{"arch": "transformer", "model": "audio frame classifier", "dataset": "synthesized solo parts of chorales (CocoChorales)", "train_examples": 39062, "gain_aug_db": 6, "time_shift_ms": 100, "n_mels": 80, "hop_length": 160, "input": "log_mel", "spec_augment": true, "win_length": 512, "num_classes": 73, "output_stride": 2, "norm": "layernorm", "norm_position": "res_post", "hidden_act": "gelu", "mlp_ratio": 4, "head_dim": 64, "fused_qkv": true, "bias": "all", "qk_norm": true, "layer_scale_init": 0.01, "parallel_block": false, "inner_norm": false, "subsampling": 2, "layers": 12, "width": 256, "positions": "learned", "init": "lecun_normal", "optimizer": "adamw", "learning_rate": 0.0012, "beta1": 0.9, "beta2": 0.95, "eps": 1e-10, "max_grad_norm": 1.0, "gradient_centralization": true, "adaptive_grad_clip": 0.05, "max_steps": 16300, "batch_size": 192, "epochs": 80.1, "lr_schedule": "wsd", "decay_fraction": 0.3, "final_lr_fraction": 0.01, "warmup_steps": 480, "weight_decay": 0.1}
Rows from block 6 of a small audio frame classifier, named by matrix and row number. Rows with one number belong to one neuron. Each number is 128 + 32 x the weight over its row's rms, rounded and kept within 0 to 255. All counts start at 0. Numbers have three digits each.
After each neuron's rows are labels from the 100 clips, of 14976, where the neuron reaches its highest value: "top examples" is what is common among them. Only what is clearly more common there than usual is listed. The data: synthesized solo parts of chorales (CocoChorales).
# fc1: MLP up (model.blocks.6.mlp.fc1.weight, 1024x256), inputs 192-255
# fc2: MLP down (model.blocks.6.mlp.fc2.weight, 256x1024, transposed), outputs 192-255

fc1.732:103150089185098155112069113152161155143114171134141152141172144134117134091122131062119127096137152148128131159157154165143136094174106160155172142143150118112186145119168111080152075139170165
fc2.732:147046121163052122095136143113120087091105147112111096073090097115124113108149114102100161093108127121122113124138112125115087085166121147122143115097135107123112137093144120130110127116161146
top examples: note C#4; trombone; note D#4; note F#4

fc1.444:103145105180084168129064087101182133137112168134144172179165174135155108097177153156071150102172149128129110107182135102155167122152140135138069166102127184023160128098118166048154114179113141
fc2.444:074060153180053119100117117083102101183139151107124104072095117143116175136136103112155112111138116146121124114126105137074098072134114128102146124151108133141112116097108126148111138116161157
top examples: tuba; note D3; note A3; note G3

fc1.480:167193113125123119054130114155133113127100108158136190138150164112163106101147088205102120056165141109091143107127078138145107149186114113187063102080107062116124132133145142148171141204121123
fc2.480:150048128126087167089144100130116119135155086136130123104116142083129091142092147114101099109144125107111116147138118119096145165154137076166142107111128089132120147076155068152117159142135159
top examples: note C3; note G3; note F3; note C4

fc1.295:144191121106081166093170112147171128148052128146103176138179131127096142087133168111111112097167151178137110117174117134112151122127134132141088069108117132095134122150112160127180158133073155
fc2.295:162051107155048147098112132105121128148100130113081110097113120104138126105131119132158123119120137119140143139202126114106140036189120110131088130145151155145113158089111154112121121146120169
top examples: note D4; trombone; note E4

fc1.211:114191192134154111123154158135156099133112123121137086106140180129148104097142100131121164130131091126136129179162079135150171078145128167142080121122111123072116115101103143097140113144168110
fc2.211:130193146113113108173112141092072116128161155128124114114110087132124121146144082125138151130104074138135098083072114138129087123085119102112135110119130138058081062163145158143108098085133068
top examples: note A3; note G3; tuba; note A#3

fc1.461:185152123119107217118135132194148168184121182089150134152172112104176100108118094122095148152136189129108139088147125176054135110128093122121126124162142123135099117097117099131100120151083080
fc2.461:069100137175096147109135173137134134182149255133138132146128107108091059080107147096055097118126108151104144135156141153105108119114106168161143151205185165125144140136201123080100139088101128
top examples: note F#4; viola; note G#4; instrument: tuba

fc1.129:176179080136066151131141139131164138180106151066120103175133155146143094118129155093135193111146181148093101117196127102159138089152173160159157127151147113074104090172141162092137150142120144
fc2.129:123036112153081147085109170108122088092122139097127118116102123126135099123152144093094127078112131124114119136114105153114106101174140147097106134103128115099111165075180128110098147107142148
top examples: note D5; violin

fc1.368:138160154102055170075112134143152113141121147132087117147163127129143118120121102136130136081123201129090129157160129136065118112126116180141077150116152175118121113099120097164163139160131128
fc2.368:128039107151061136103157145114114091103090141118110085092089142125122117095153131107112150082115123134115108132128116098107117101144124141113145101109132106121113151068158128134100133135154165
top examples: note A3; bassoon; note G3

fc1.512:141154110134073168139102111113164155131130136142118109169197145140148135140138151117139157102120198131105180093172153098156123110088100166111083095117129167135131114091141106118139124129186131
fc2.512:145039106133038126104144157103141096116098146075081122096120118125121152099142135115112135093126113127130124142145097124142130052171111129118125122103116122144127147076109093110122125107124163
top examples: note A#5; note G#5; trumpet; note G5

fc1.147:105112136172195101081122172142165106111095150124191129151077164165141056121143100076136123130118096144096100146156089143136132101122107168118163115138109065092120146092140098120113102083180105
fc2.147:121222170100172092203147124156088128127137142143127114145150127126127112158129107136134135130097063149167116106092102149144101120052109117133127164134129159056105073182143141119122085092130072
top examples: tuba

fc1.39:094135087134096101114123114098147150127140139120098124109145107168157192126154146154177163134113105111105180146241137101169109097133111178066118084142157152212102100131118146114124124087097159
fc2.39:107067131131087165110154090133138108124098147157025114085111150147125175109182155115190153123151144122125133165223133095106116045187151126064145140176162127154141169088094113143123166170143181
top examples: note G3; tuba; note A3; note C3

fc1.711:096154152181106158143101088110132168085140171101177129162148117151132174108140112094086119105077173125154153101144138143119147124111195140127069141085063074071078159113099171109155167106141134
fc2.711:102046101168091137083097111119127117155131093178149101135109123159128196112134150113120123109127113143106125161144121142086118052115138098108124119152152126140129141076068133109138146120156184
top examples: note D#5; trumpet; note C#5; instrument: horn

fc1.114:198111131115106119086089107136149100079059181065142142154145189157148076117135105145108117122110088178105190118163128185054181151145147138096097138125127191101145136085174105092134144169158129
fc2.114:198055112127105166113113125137106119102118107054079102188134117135136095163132127121109173118134110164113145137159122153098108107135125137076134111127117115127141149096176137111132144116122157
top examples: note D#4; clarinet

fc1.406:105153166140126164117083065133182118124143140121143203224213135171182101125147125149157121100131131112113127123197146114151121135185147131162084156117134130099082137112142118170159106115093136
fc2.406:114030109162066126097123152097128078101100150113114108080085117134127131106147140088110155108126145141106126144135117137092121079162124147105148103121135101128123166086135123095119147119157157
top examples: note D4; tuba; note G3; note C4

fc1.751:092167177177096117117124096111115120124086142096150137128187177138155099095159133108086128039179137145124111091179144196106126105155143147159138092138148142082122157114160099117166086200200133
fc2.751:114041124134037140093132133106134090113085106128107104069130115103139146096148136118134151100112137114108131151149105120104111052168105137113094098122128098133110143088136109111112130107117175
top examples: note D#4; clarinet; horn

fc1.8:160119109144059146083083141125149155131101137199145177159158180112192104168105155156106143084183161110114121114161096151140129082165162127158090139093098126128179127123146079136147130180091120
fc2.8:136049108109073134098123116119094096106064108138097099120099122117105120087135131102093107115100115125091138138173109133128088090184119135147116121104156093110105151114155130096144106129116140
top examples: note C3; note G3; note F3; tuba

fc1.562:155175133144099145081134171123165159137128197123124181152088136141166095129118148096125137123149138125063070148174072193123138107168185148158136108100137103088130070155135146117086097118121128
fc2.562:159114136103150155129142157161100149148095102134208136143137093105135106104105119165085048144097106160143185133101116177147114148100146059111060181111143148126087134137191100167127105129086131
top examples: note D5; violin; note E5; note C5

fc1.2:170091045168146146111153153186165110160093079126166103127094139103125055087101100056065137122141160093089169159134199135155151186151108113160181150137097146130144173123191091077172107163124138
fc2.2:200100125182075158110123178161161138099079023158111117076136145126119193177066155139167161127145145168142134191116162126081130108133150147023136129154082146135160166120128157142141166136110175
top examples: note B4; note C#5; violin; note F#4

fc1.372:136165138153095190093088166089155146128134174128153151066207131103118106091141111168097153057144194113158106087147096150114123085133092142147086128082121119118133084129099091152136116168150138
fc2.372:169047087105125113101137167123101070070039143156138101105090118115097129065151123089077096086081112160089108127139124109100110089121071141085131122089125104134092132094134130137117135109110160
top examples: note F#4; viola; note G#4

fc1.188:163211135151098143097149136109155152111150098171120083151187167128161075102109136119106168113142132123099114102171125141149161081152117162168116161137147116097150124076072075112115108130157125
fc2.188:093037107095133120112094135106108076099112165157138101138115144143100120091141126135116098087124136152110113127140130108126104097183123146148122102126115110133093141111092120088109116138125143
top examples: note A#4; clarinet; horn; note C5

fc1.228:196156173126083205061112124177161193152157158153119154140118160129172071140145121133106120157153185112081128106131142140082124083163128096131159148120186154138091116068077071158155167177128083
fc2.228:038082080167098121100127153067113106149152202079115129074096103118177108110184141099121150128124128105097116153154106120133096109150121148104197103176226131126142159102174142126142125124160170
top examples: note A#3; tuba; note A3; note C4

fc1.244:104154144186054124119092075127177209122149113155114159146160159126130126124131164098074102061169151131101094135194135164126150152187144168173152125100174105098138187113126078069161101106143142
fc2.244:138035137191052145137116174094154105095120131115101135098112131133139121098121150096136130126110159164101152177180134122138135072127140156100114129124162153126155178073118153109111150098132171
top examples: note C#4

fc1.386:152124123144104150150136155120145154127108135109133104128096107084096129102109147092090150133140180151076188137142171155141109114163151181158134088186122141162123127170171101110120096139117160
fc2.386:138066147157046122099106183102151116098026094096086119072100131116087166116149147099094102116132160123100112145112129104101148119163157130131075128093098111147132162095188187095169137174199162
top examples: note B4; horn; note C#5; note A4

fc1.325:090133136136140145077120136103139048159151133118133111149141120199138120135147134107131144127142118194115132165131081154076170108112134146096080094136131103134128158101156121119140103130159135
fc2.325:095174136108105109179092116122102117108098152116120129111072092133087116119207113113120144121129112160122095122115098163098077120054090112106164132106108140092089111150122160202155098080150079
top examples: note A#3; tuba; note A3

fc1.64:096157103192045102103132121110162175152131141152063145133149155157131198103139121135163196117119133140099144151229164116148101080158145180131103105165163147165142115132119124103138113112106123
fc2.64:098066165114096137121153082139145113139114163111029142101121139131150159087191155125190132112157154090130128145217140098126122085215132128090121136175145126166158142107074137154156148176143171
top examples: note G3; tuba; note A3; note C4

fc1.714:179171119133062163071117074141164147121134115088104176148139126205144152102133134098148197096147114128097133127179132113129153157176103146111132151130134176129101151133151114121132144123109157
fc2.714:106063145175077183131129127120175129098091151087096120130118154189099124125159183133115120141143181165124184183162137126127151077156168146133139179113129166151156196066119183152152143110146165
top examples: note D#4; trombone

fc1.327:123215128174057151130100153128135159135155184104120139162164185124101109083142158125075115053157172141089150101244095175135123087146119162172113145121138171056134083120107152098161137168157151
fc2.327:142046110129084139095131131115115076099098142120131098090075141119121148115154159129126132107100119131100137150132105142104103092155128136120125126109138124141116165088135125119104130112122176
top examples: note F#4; viola; note B4

fc1.36:128148142128117083121103161141108102092122107042120104123150128115110167159151130079173138161104120132144170153161159150114101112164097165168178170110088162168153165191114155125126146123180149
fc2.36:047062119154070105154135150162135122136078139136066149089119125127092189111173131094165100103133136084139144136154111143110131125235124173106108148145093146157121158069047157054122145105225167
top examples: note G3; note G4; note C4

fc1.734:131163135149087178156114139143161122190102102082147077108220136088143119091096170178070139130089128169121150112172173101134146113124106138119108140146034089116150177163128098115128164175120122
fc2.734:061054137136065132076128154123116113124147132098098155139124116126114119101157133108126122125145161155090134151127133131065109065204137168158125093142094121156141154099217138109139165135132149
top examples: note B4; horn; note A#4

fc1.601:104133124142107117067089115141203166169176164147112108155143132105121128125118115100123160100169148128068090153144128136128135070175097182136152132135154113115140146122158114092138096111155151
fc2.601:142045109162039122104127147102105079098103147108114107069097099127130119109135116116122158102110114127107114127160111131110093076171116165127149103118136115131116130090137129107105132117163155
top examples: tuba; horn

fc1.301:154090121117114161124081144094127083202104133123178166199152176139130128127128101130095088117129107137145082142118147094095132178149095125143095204135102124130135132124138120147157150171151139
fc2.301:131037139173045133107142151122132094128097147114105102089121140143123134109147151128122155118143144132113155147164113122111114060164147168116124124131129150143129180067118152114130147105142153
top examples: note A3; tuba; note G3; note B3

fc1.366:125162098114080150148138132087159115078119210113105161149171162174105109119156145142091163095104118145140179102186124196160172110127167142104098174128104151176153143054126141159145066141139139
fc2.366:154018093156077132092128135114141112125114159105137105079112107132145138086135153136155155125100143122083129123175113133127152103146117133142135090129107107133133151060126083096134113122144162
top examples: tuba; note E3; note F4

fc1.533:109153138185033186103120078100195176129164136135135174135172228167158096088131136135068142069170134126138119133199162147125162094129142163146093163149142072079174144118088156091167119169150146
fc2.533:118037128158044124112146129112120079101129128111115087082106087129126168118151125118155154094134129127103126126134120110108106051164121148098126101114142104158129142077143128126111132110145154
top examples: note A#4; oboe

fc1.1:117176184164052166120113141162138150096084131119114167146128127119147107147134127156091171062150150099070128139145081165148134123144152095159113143065080074159123103154144083133127105172112155
fc2.1:143073116096128158076175060165109114107119076193155121145114109146133094139121146126121058137111113125071148135181122148122126151175162080123110137121188082119080154093171115134108160101084147
top examples: note C3; note G3; note F3; note C4

fc1.25:061157178198111136139111099153148140132152147126169119163103185154175118110170112102086148142084125137095118161150119142162167083147196084102122119108108078076136128107101143101075139108159112
fc2.25:024133107129129127094154144091146076130174068157247064135107149126116146092101124090119096085110126114114131112081078087107123015151142042099132121136149118133136113135050112085117123133138109
top examples: note D#5; note F5; trumpet; note C#5

fc1.29:116144082144140126132117154065124139116075163081146166124135116104108140126166190135128124132094152173081203131164095119121106085132110192146124109118106153083141099116184157078184139147153163
fc2.29:135031137161049134064131172118142096114059152108132118085101134102134148112163144115053095119123140115105150137158134157102115127129132162118111144124151125128124158073152082137125120101151158
top examples: note C5; horn; note A#4; note D5

fc1.287:152126147162083142100103153102152146170121156085100092161138146137101150129148125093176186155112136138142185120180144107105149173077145137154149134150171173118130111089104121145101160124097104
fc2.287:133050115139045110087146146105118081105102134120104115098097115133131146102134116092120140086096113153101114119177092132123101078145118145126139101102126106123105129074119127115105115114146150
top examples: note A#5; note G3; cello; trumpet

fc1.506:110107109102204129117124140115115094106226141137142078196111140208138099187108122127114088150144095150122108160118098145114128137107086115113114116130140076117129115077119097127107119088146142
fc2.506:128237158134132100162134139135102126144123126125134140122140112110129115118119088149116129123129118137152110081116122131134101143099122128139126120131124138098102080205132130135119101131122060
top examples: note D4; bassoon; note D#4; clarinet

fc1.536:091254149113130147070092130138149145169132119067128151173179140173116128102151116123157084127126098103090111169194174156100113101172066164158115107137111196118138101145103148119083128124141116
fc2.536:131032109118094160103131155138155126126104098117087127143132151145100106089148138119135121107152134119118124174105144141116131120190130134111098115101127119167141182070118148167113164153125195
top examples: note G4; clarinet; viola; note F4

fc1.373:085137144147120107116089094136156121174092082100141145137165138147096113075138126126082117110136108162085167126145148151107096073109087125175073126116116161076126105104067133097149107176128099
fc2.373:094149132102217112123119089150118170161236126121154136192111179147158147139107124125116049121150123255159139102074125182106123133127110127149126156118130132079106105092114114141114064146126099
top examples: note D#5; note C#5; note F5; flute

fc1.20:123172107121084143118094167099148121144184185118162138238179143140117073144127122120137119100151142111107137108176148117136129119107095135161115120122172172134116125094115151134155114142158131
fc2.20:119043111164051129094136142108114075104112140102112108084098113145130147102152127112129150100099122140114134134154108126122105071166123154126132114113137115122112149073124123099112128101169158
top examples: note G4; horn

fc1.24:160208105138124119172182180146228136130086132138147140113135211109178098116144137095089159109108109143153137156174123166113155105134076144111126147136129120163138104081105133135156124110147138
fc2.24:118116132124101084170143142120060097105151120132076109120092084145118125187145071114172141113100078156124095080101130146129075051071119135119164131129136137088090076140162133105058117103127133
top examples: note B4; note C5

fc1.240:118144046125086115123125170119170072175078108131175129154187109097172133083120140144102167142104116140139145164184143113143155102101097155146058116181106112109174172157138125082143118102100114
fc2.240:000074148159138143146117224114117135133181165086095124126128143095148123156174139125161131116137144088123159141138155141139129126167133236169169123175105149161152133103117143118154136147188141
top examples: note C#4; note A#3; cello; note G#3

fc1.332:117105132199114118140106146104125166127051138056185153159202142144134074142149131154111162128125126125148155209118140081165102100107116164170144118095105143088091177121126125121148075130127123
fc2.332:027075119114124148133125094099129144124153173142076128161107150130122169088163166140144105130149141110146151169174124087151133107193143159096156166192126165158129181108140163120116161100177199
top examples: note C#4; note D4; note B3; tuba

fc1.381:110157038169054150092135141118158161178082105101143149188135130174129155099105155153137147100177174091121140182186160121165094094141144127126116100118112110139161105146121097107188129103117193
fc2.381:106038131095157124154071082135115147127132124121068108158124127158136162136175092162150113123155103147172140136145139144128158119133152141102158105125100139118114116098114175149103109154178169
top examples: note D5; horn; note C5; note C#5

fc1.53:178166122134085178129162124106117141112078170170166131174113200193098092122121166115128155109196127150093155133143115142099111102124213183082151149095138105109137102172117165161149103148128193
fc2.53:154082082156104158105169142127179089104113162081059132164103155220064155093139168096155149119124134120123135140192105147141190131172103214163142112082119136143153162117133157131166176124131141
top examples: note D5; violin; note C5; note C#5

fc1.390:110155115106125191097069057140180122115103166190160202176157125187147118147132131184109107094080130165105078131157111149091119117120123132109101141140147167120132127109067142160156112149112201
fc2.390:136037121144023123103123135120124103104090117100068099082083086167074150093145134080139134124108120110096114163181113119110097064158118159134164126102142132142097159090147144092086130091157147
top examples: note D4; trombone; note C#4; note B3

fc1.258:079156073111118159103059116109149103111129165120133191187118123171130170096163135138140096118132149137179164121159128114129126116105105110131112139117110119132132154092134167170139125103140133
fc2.258:142047108146052121083142142111124084113097141098089095066101121115132133080138138103121138093130136138104125143186119123118121066151135138119145114112132113130128156067132115125125133116154159
top examples: note F#4; note E3; horn; instrument: cello

fc1.235:073128149180100143151072031110144088099086163169143127099159107156089172109131107167131089111123153190131139126177102127157158090125091158126096168124101120207082104090089095113123065130180123
fc2.235:128099108130139095135166159137109096108156122080165108147078106153114130156171121065110140108116097143144135128062112145113079091039117134100176166083103111096104139110166158152087142040128134
top examples: note D#5; violin; trumpet

fc1.436:127172090168080144085167133125130115133110163088164105143140134174162157110108132164185173110086105115071121143178119167123145157157153172107132124145134168187124105139073137093120151133114120
fc2.436:122042100130086162118117089136142130143101093121094124101121159170118175130162164129158124131120144149124163175188134118133136064158159142108107140126107131127131190065126121119154144142153194
top examples: note D#5; note D5; horn; note C#5

fc1.344:137123150142196106130130148081099108101193143165164097171113135208109071186096134153131166133133077106134125155119095135130142131116118143098130138119121083121108127105125121140130129083139121
fc2.344:130246133127125091140120148124109120125124135126123138127131111118125118118125089114108135112116116125133106076115105125121111130091122130129128116124134128092104079207144137138116087128123053
top examples: note G3; tuba; note A3; note A#3

fc1.539:195137113126079079102098058116147137159123097110142166116162120134099131117121120117094124127097127127136144177146153097100121172157131166166128116122125207138118136138138085105162076038112098
fc2.539:148103129163115163157129085102172153135121109047092136141162172179085144124120169142114140158148174138148198172174152127171176159129155156112111167108125190128173176098129144139129154116153167
top examples: note A#5; note D#4; violin; note G5

fc1.359:159167072093087179084144127124142136173078171184121162156111163149086128137124130187121150117186150125096117174149145123117128109184155161166136129097171142108161101204076159092142152150150171
fc2.359:161052099120034130076129132107114081085115147072112113124105100181084109130142130100119144096127095140116140142157121139118079113139135205135143102101131109140109146086159114118112112111114140
top examples: note D5; violin; note C5; note C#5

fc1.343:127135085153064103091175108137129121115131126143105086096101117159147211112149126102174195145067133133098166147251115107137124111181143152106126067133147116189095115134151121106114150118114163
fc2.343:105047148147122165138131114130156136137137146140101127098126155157139179151173161118169133129144162103125174188179156102124124076207171143091160164167165140162156169079095147133150165118145192
top examples: note G3; bassoon; note A3; note F3

fc1.636:140188156094083141073088108156125119137138100058141132162173099197099095122143112167151137084176108134063084177158157134130107112144110116168072078090085124117167103123143103115138175103106145
fc2.636:108052112132143168139064114121135139102075098139066134180134148153047111146183143156130112150167164149128164151147135122123096116190139137113128118097166103143151152130109090138127123171180154
top examples: note G4; horn; note G#4

fc1.28:082216123137096133111066144120133093178147150076146158199158091166088129122164168094159156090133131132063079104202163111142109086107100126145105112137116120132165111120088128109159152132120146
fc2.28:110043119152116136107114165118126114124104122127106103099104139141123136122161134135149106107143133113117132138093113136131117116185135162121124103123154131141132157080114150129132130116147156
top examples: note G4; viola; violin; note A4

fc1.405:114194123131084126128097106075161148130144170099086122168200185165145129115131128106159118048156123165091129096206179106163140134121097145135103120126155142124193133135130131129105171146141175
fc2.405:119037101138058120079127138106106077111109143106108104098087114121131131104148131102109134087123125140092110135136109127121101084150124140124132103100137104121117148068138121124119135133152160
top examples: note C#4; cello; note D#4; note A#3

fc1.337:183199132131120125098151177167174136122104157139155155165145177121101115117164138123097134116082113161103122143185127161109164077106075194160129145125145143146114157099119187140144089109139149
fc2.337:116076143150091116134115139115066109121112145139107099096102075162136137138167075116145177087106085153117106126107084149109058068127101139113134136115132122089092104080148148117091106104164138
top examples: note C5; note A#4; note C#5

fc1.615:158114167148084118112158105163146113159113130107171123170146095103139125086093098130098135047121062127097138216130089137134122120166172132198099114140132132124129116161105127105126086111146152
fc2.615:113123167150161178156115150129166157128091091114130130100135146141095153108138167158192106136133182134131147195127170119133153102059157139123072156119112166186169170126079202120148170152146170
top examples: note D#5; note A2

fc1.652:085162126129108143103063110102120135131141148116164138186184158175150085105154132134141086084192160125148123138172150125098122087120091162167078145120153202113155125115124164131150137142104122
fc2.652:129037119146065117104132150110119085109106142109116121087097124135128144114155125113125140084114118128115123134154113117120099074170115154122127126112130126129116155072122132118100131111158161
top examples: note G4

fc1.491:090164111135080087124124138117140130140114165117100110118120141162128180144114153082149127120115068188148142156188118165157131130086113178105131111123079141184171110099138151123092133114135104
fc2.491:086063171127076147107140089150147158138168103171135117136130150158191188146139172152156136134127143145117145153140120137136134042153167096109115146141138134159139172080039129147124146119157170
top examples: note D#5; note C#5; trumpet

fc1.132:130122135182157129108122158126172087122176168158145110130143119200157101134146127126120119068162087126085095172166096130110175131141113162112114101134160106085103145120134100130122087097194131
fc2.132:137214153144168140187150126130117160147160119137127161137133151134144091140129111135114128114111125136158127129102114161099088153067145123137165152126162190083089114174137176142145114107124110
top examples: tuba

fc1.302:170230140129110121121054104111129086169135114067096115197191115179102099125158153150141138137138109144083089091197102130131134117111126137156079086101083167116107098119154123163119161116119129
fc2.302:070076150170110170127119157137155153128090067118098118185137162194083144149142168124141098121144156138135141150114134132125125115180163158092085140157181140164141151123126147162137146122168152
top examples: note G4; violin; viola; note F4

fc1.249:152210121164122092155116130081158128146181181109132140156121193154133080171121111125148128115085209164076105140146084179101102094138057149130169082149143107111130145085158182090102089090140135
fc2.249:176117128118102115157106069144130151118150140131202170116101172150144145116122131123052060100101111129144171126085124163107126114111107063063100148066114161121125138119092161194098113044106116
top examples: note D#4; tuba

fc1.666:067155077111097178114119085133145129105091112087119098095130139098194143102142108155135141134066163189173218143132150140130157111094065147070135133133106184145095147100161127166119139126123149
fc2.666:140083112142116079088055096099127105094169165081132110055111112188055141076147113078166130108096099149105101097170140112106117153157072149076194096099060071109123101104098110140124093097154121
top examples: note B4; horn; note C#5; trumpet

fc1.450:143133164159062175079172127155185147110120144165116170134139108164114117094139137119111176087164162116122148115173068129104144141148141151088165156147159063127163109098148076162173134131132190
fc2.450:103054159153101124113098192123124087085156126096060072112106166191070222120132127106159158123124126091095145135130131096134091058168132171104173146137164162117112139098152140115143139092135142
top examples: note D4; trombone; note E4; note C#4

fc1.238:219125107149066152111143099102115144169063132074048096116142109151132114113122142100121134137137143095102168096144125108115119139148119131173109116087107158081087076139119115173110143155109110
fc2.238:131073145129147167134118115117146146125154126111108113165111176159089107181132140154124145160128130120150115159131167103115168145148163148114145113120144106151174143095177080134174177123153175
top examples: note A#5; violin; note G#5; note G5

fc1.173:160152125149078188074092134154176203172140151151103153122140111131188071158186101093107159120177184107075106138158136123096122102186137133127114176125181160121123114094122127147181151186140100
fc2.173:109113116104100124102152135083144093104202171046127081121111113109133090116133141113123132102134127112144104122108100062113136144090089144083178076126178102151128125105132090163115153154122130
top examples: note A#3; tuba; note A3

fc1.411:122121128106151131154157169148131156158186169083135138214124124141109096123137140070132101131116093178086115175126132170110108114113139149208133113110130097093124139121113097091117127080165136
fc2.411:115201182129125112152177162151096085136116129139121116138169119125117124132133096156149151111105090145146107077102108125104057123090141140134104127102118126120093087187144139163085112129115074
top examples: note D5; bassoon; flute

fc1.579:154143151124100142040088078144162155118100115143163171134150162137113126152148129140116088087128199112072107138174096133104114133206157106132116110106098156168108116131130128167137158112101127
fc2.579:151076110117047103084113115090124112102077097087103113102111140112121080112129154128060101081108133142090114165171100099112089129162103120138101123109151120084118163097174085143099133142123169
top examples: note C3; note G3; note F5; violin

fc1.320:154123095105147096127078153105125117105165161130107166127119104131098132108147171093106071138094118165111084146129099175118130087125099193105145135163116110070140101123163107101130124069176154
fc2.320:114094113092126110093099222088094108130071234106150093150110084113157141144109103104076114111112075119099107102101101133115094180091135201143108098109162123075102106089073112100086111098117126
top examples: note C5; note C#5; horn; note B4

fc1.242:142143172191104109093163139135128131100102162110124180136105181126092108118121082102079111167161167174162162169175102181118140161149129108131148121131171133131169130103165075163145123103140091
fc2.242:142050140144064163087165150138138124117109080082101118109125133143125111116153153120124128148156152115112129180152157127142149060170164075103121106096185123176150174104128154132146175169139191
top examples: note D#4; clarinet; note F4

fc1.654:127145105160160122093130184136156081104122192113149115158082145187145100117131127110128140120120088118101123200171047157119169089120102183108128135105124102111151143115085120102091107119195096
fc2.654:129207157087156108173127128156076138109138151123126131142117137115097121151146096149140121103078075146164108094102111187112083147059121138135147162115129149075080078164135153139126103093102083
top examples: note D5; tuba

fc1.5:136173096105085136106134115110189097158162150107172117172186151180135158115126158146119135038150122149068160108182097113139128147148073142153100138152180177109139112120087107158128075135108147
fc2.5:113052128154073144100111118114131107144113120124097120093107155131072127117157157132105100134143174115103141162162137130114112068151154133112119138084170171136140171065116148094130139100161158
top examples: note D4; cello; clarinet; note C4

fc1.46:158141173130153135106070152093171107162107180121164161180128113181119125117161124120090154078128111205100123126112086166116156070086085169187136163166152078085075133150088133120177088154143133
fc2.46:150157165130165097150136093103064151110154116155118124123103054145060122132142077140137159125126083078154103085126114144117056108113127140133197153120109137080075098176104110143102101073125114
top examples: note D4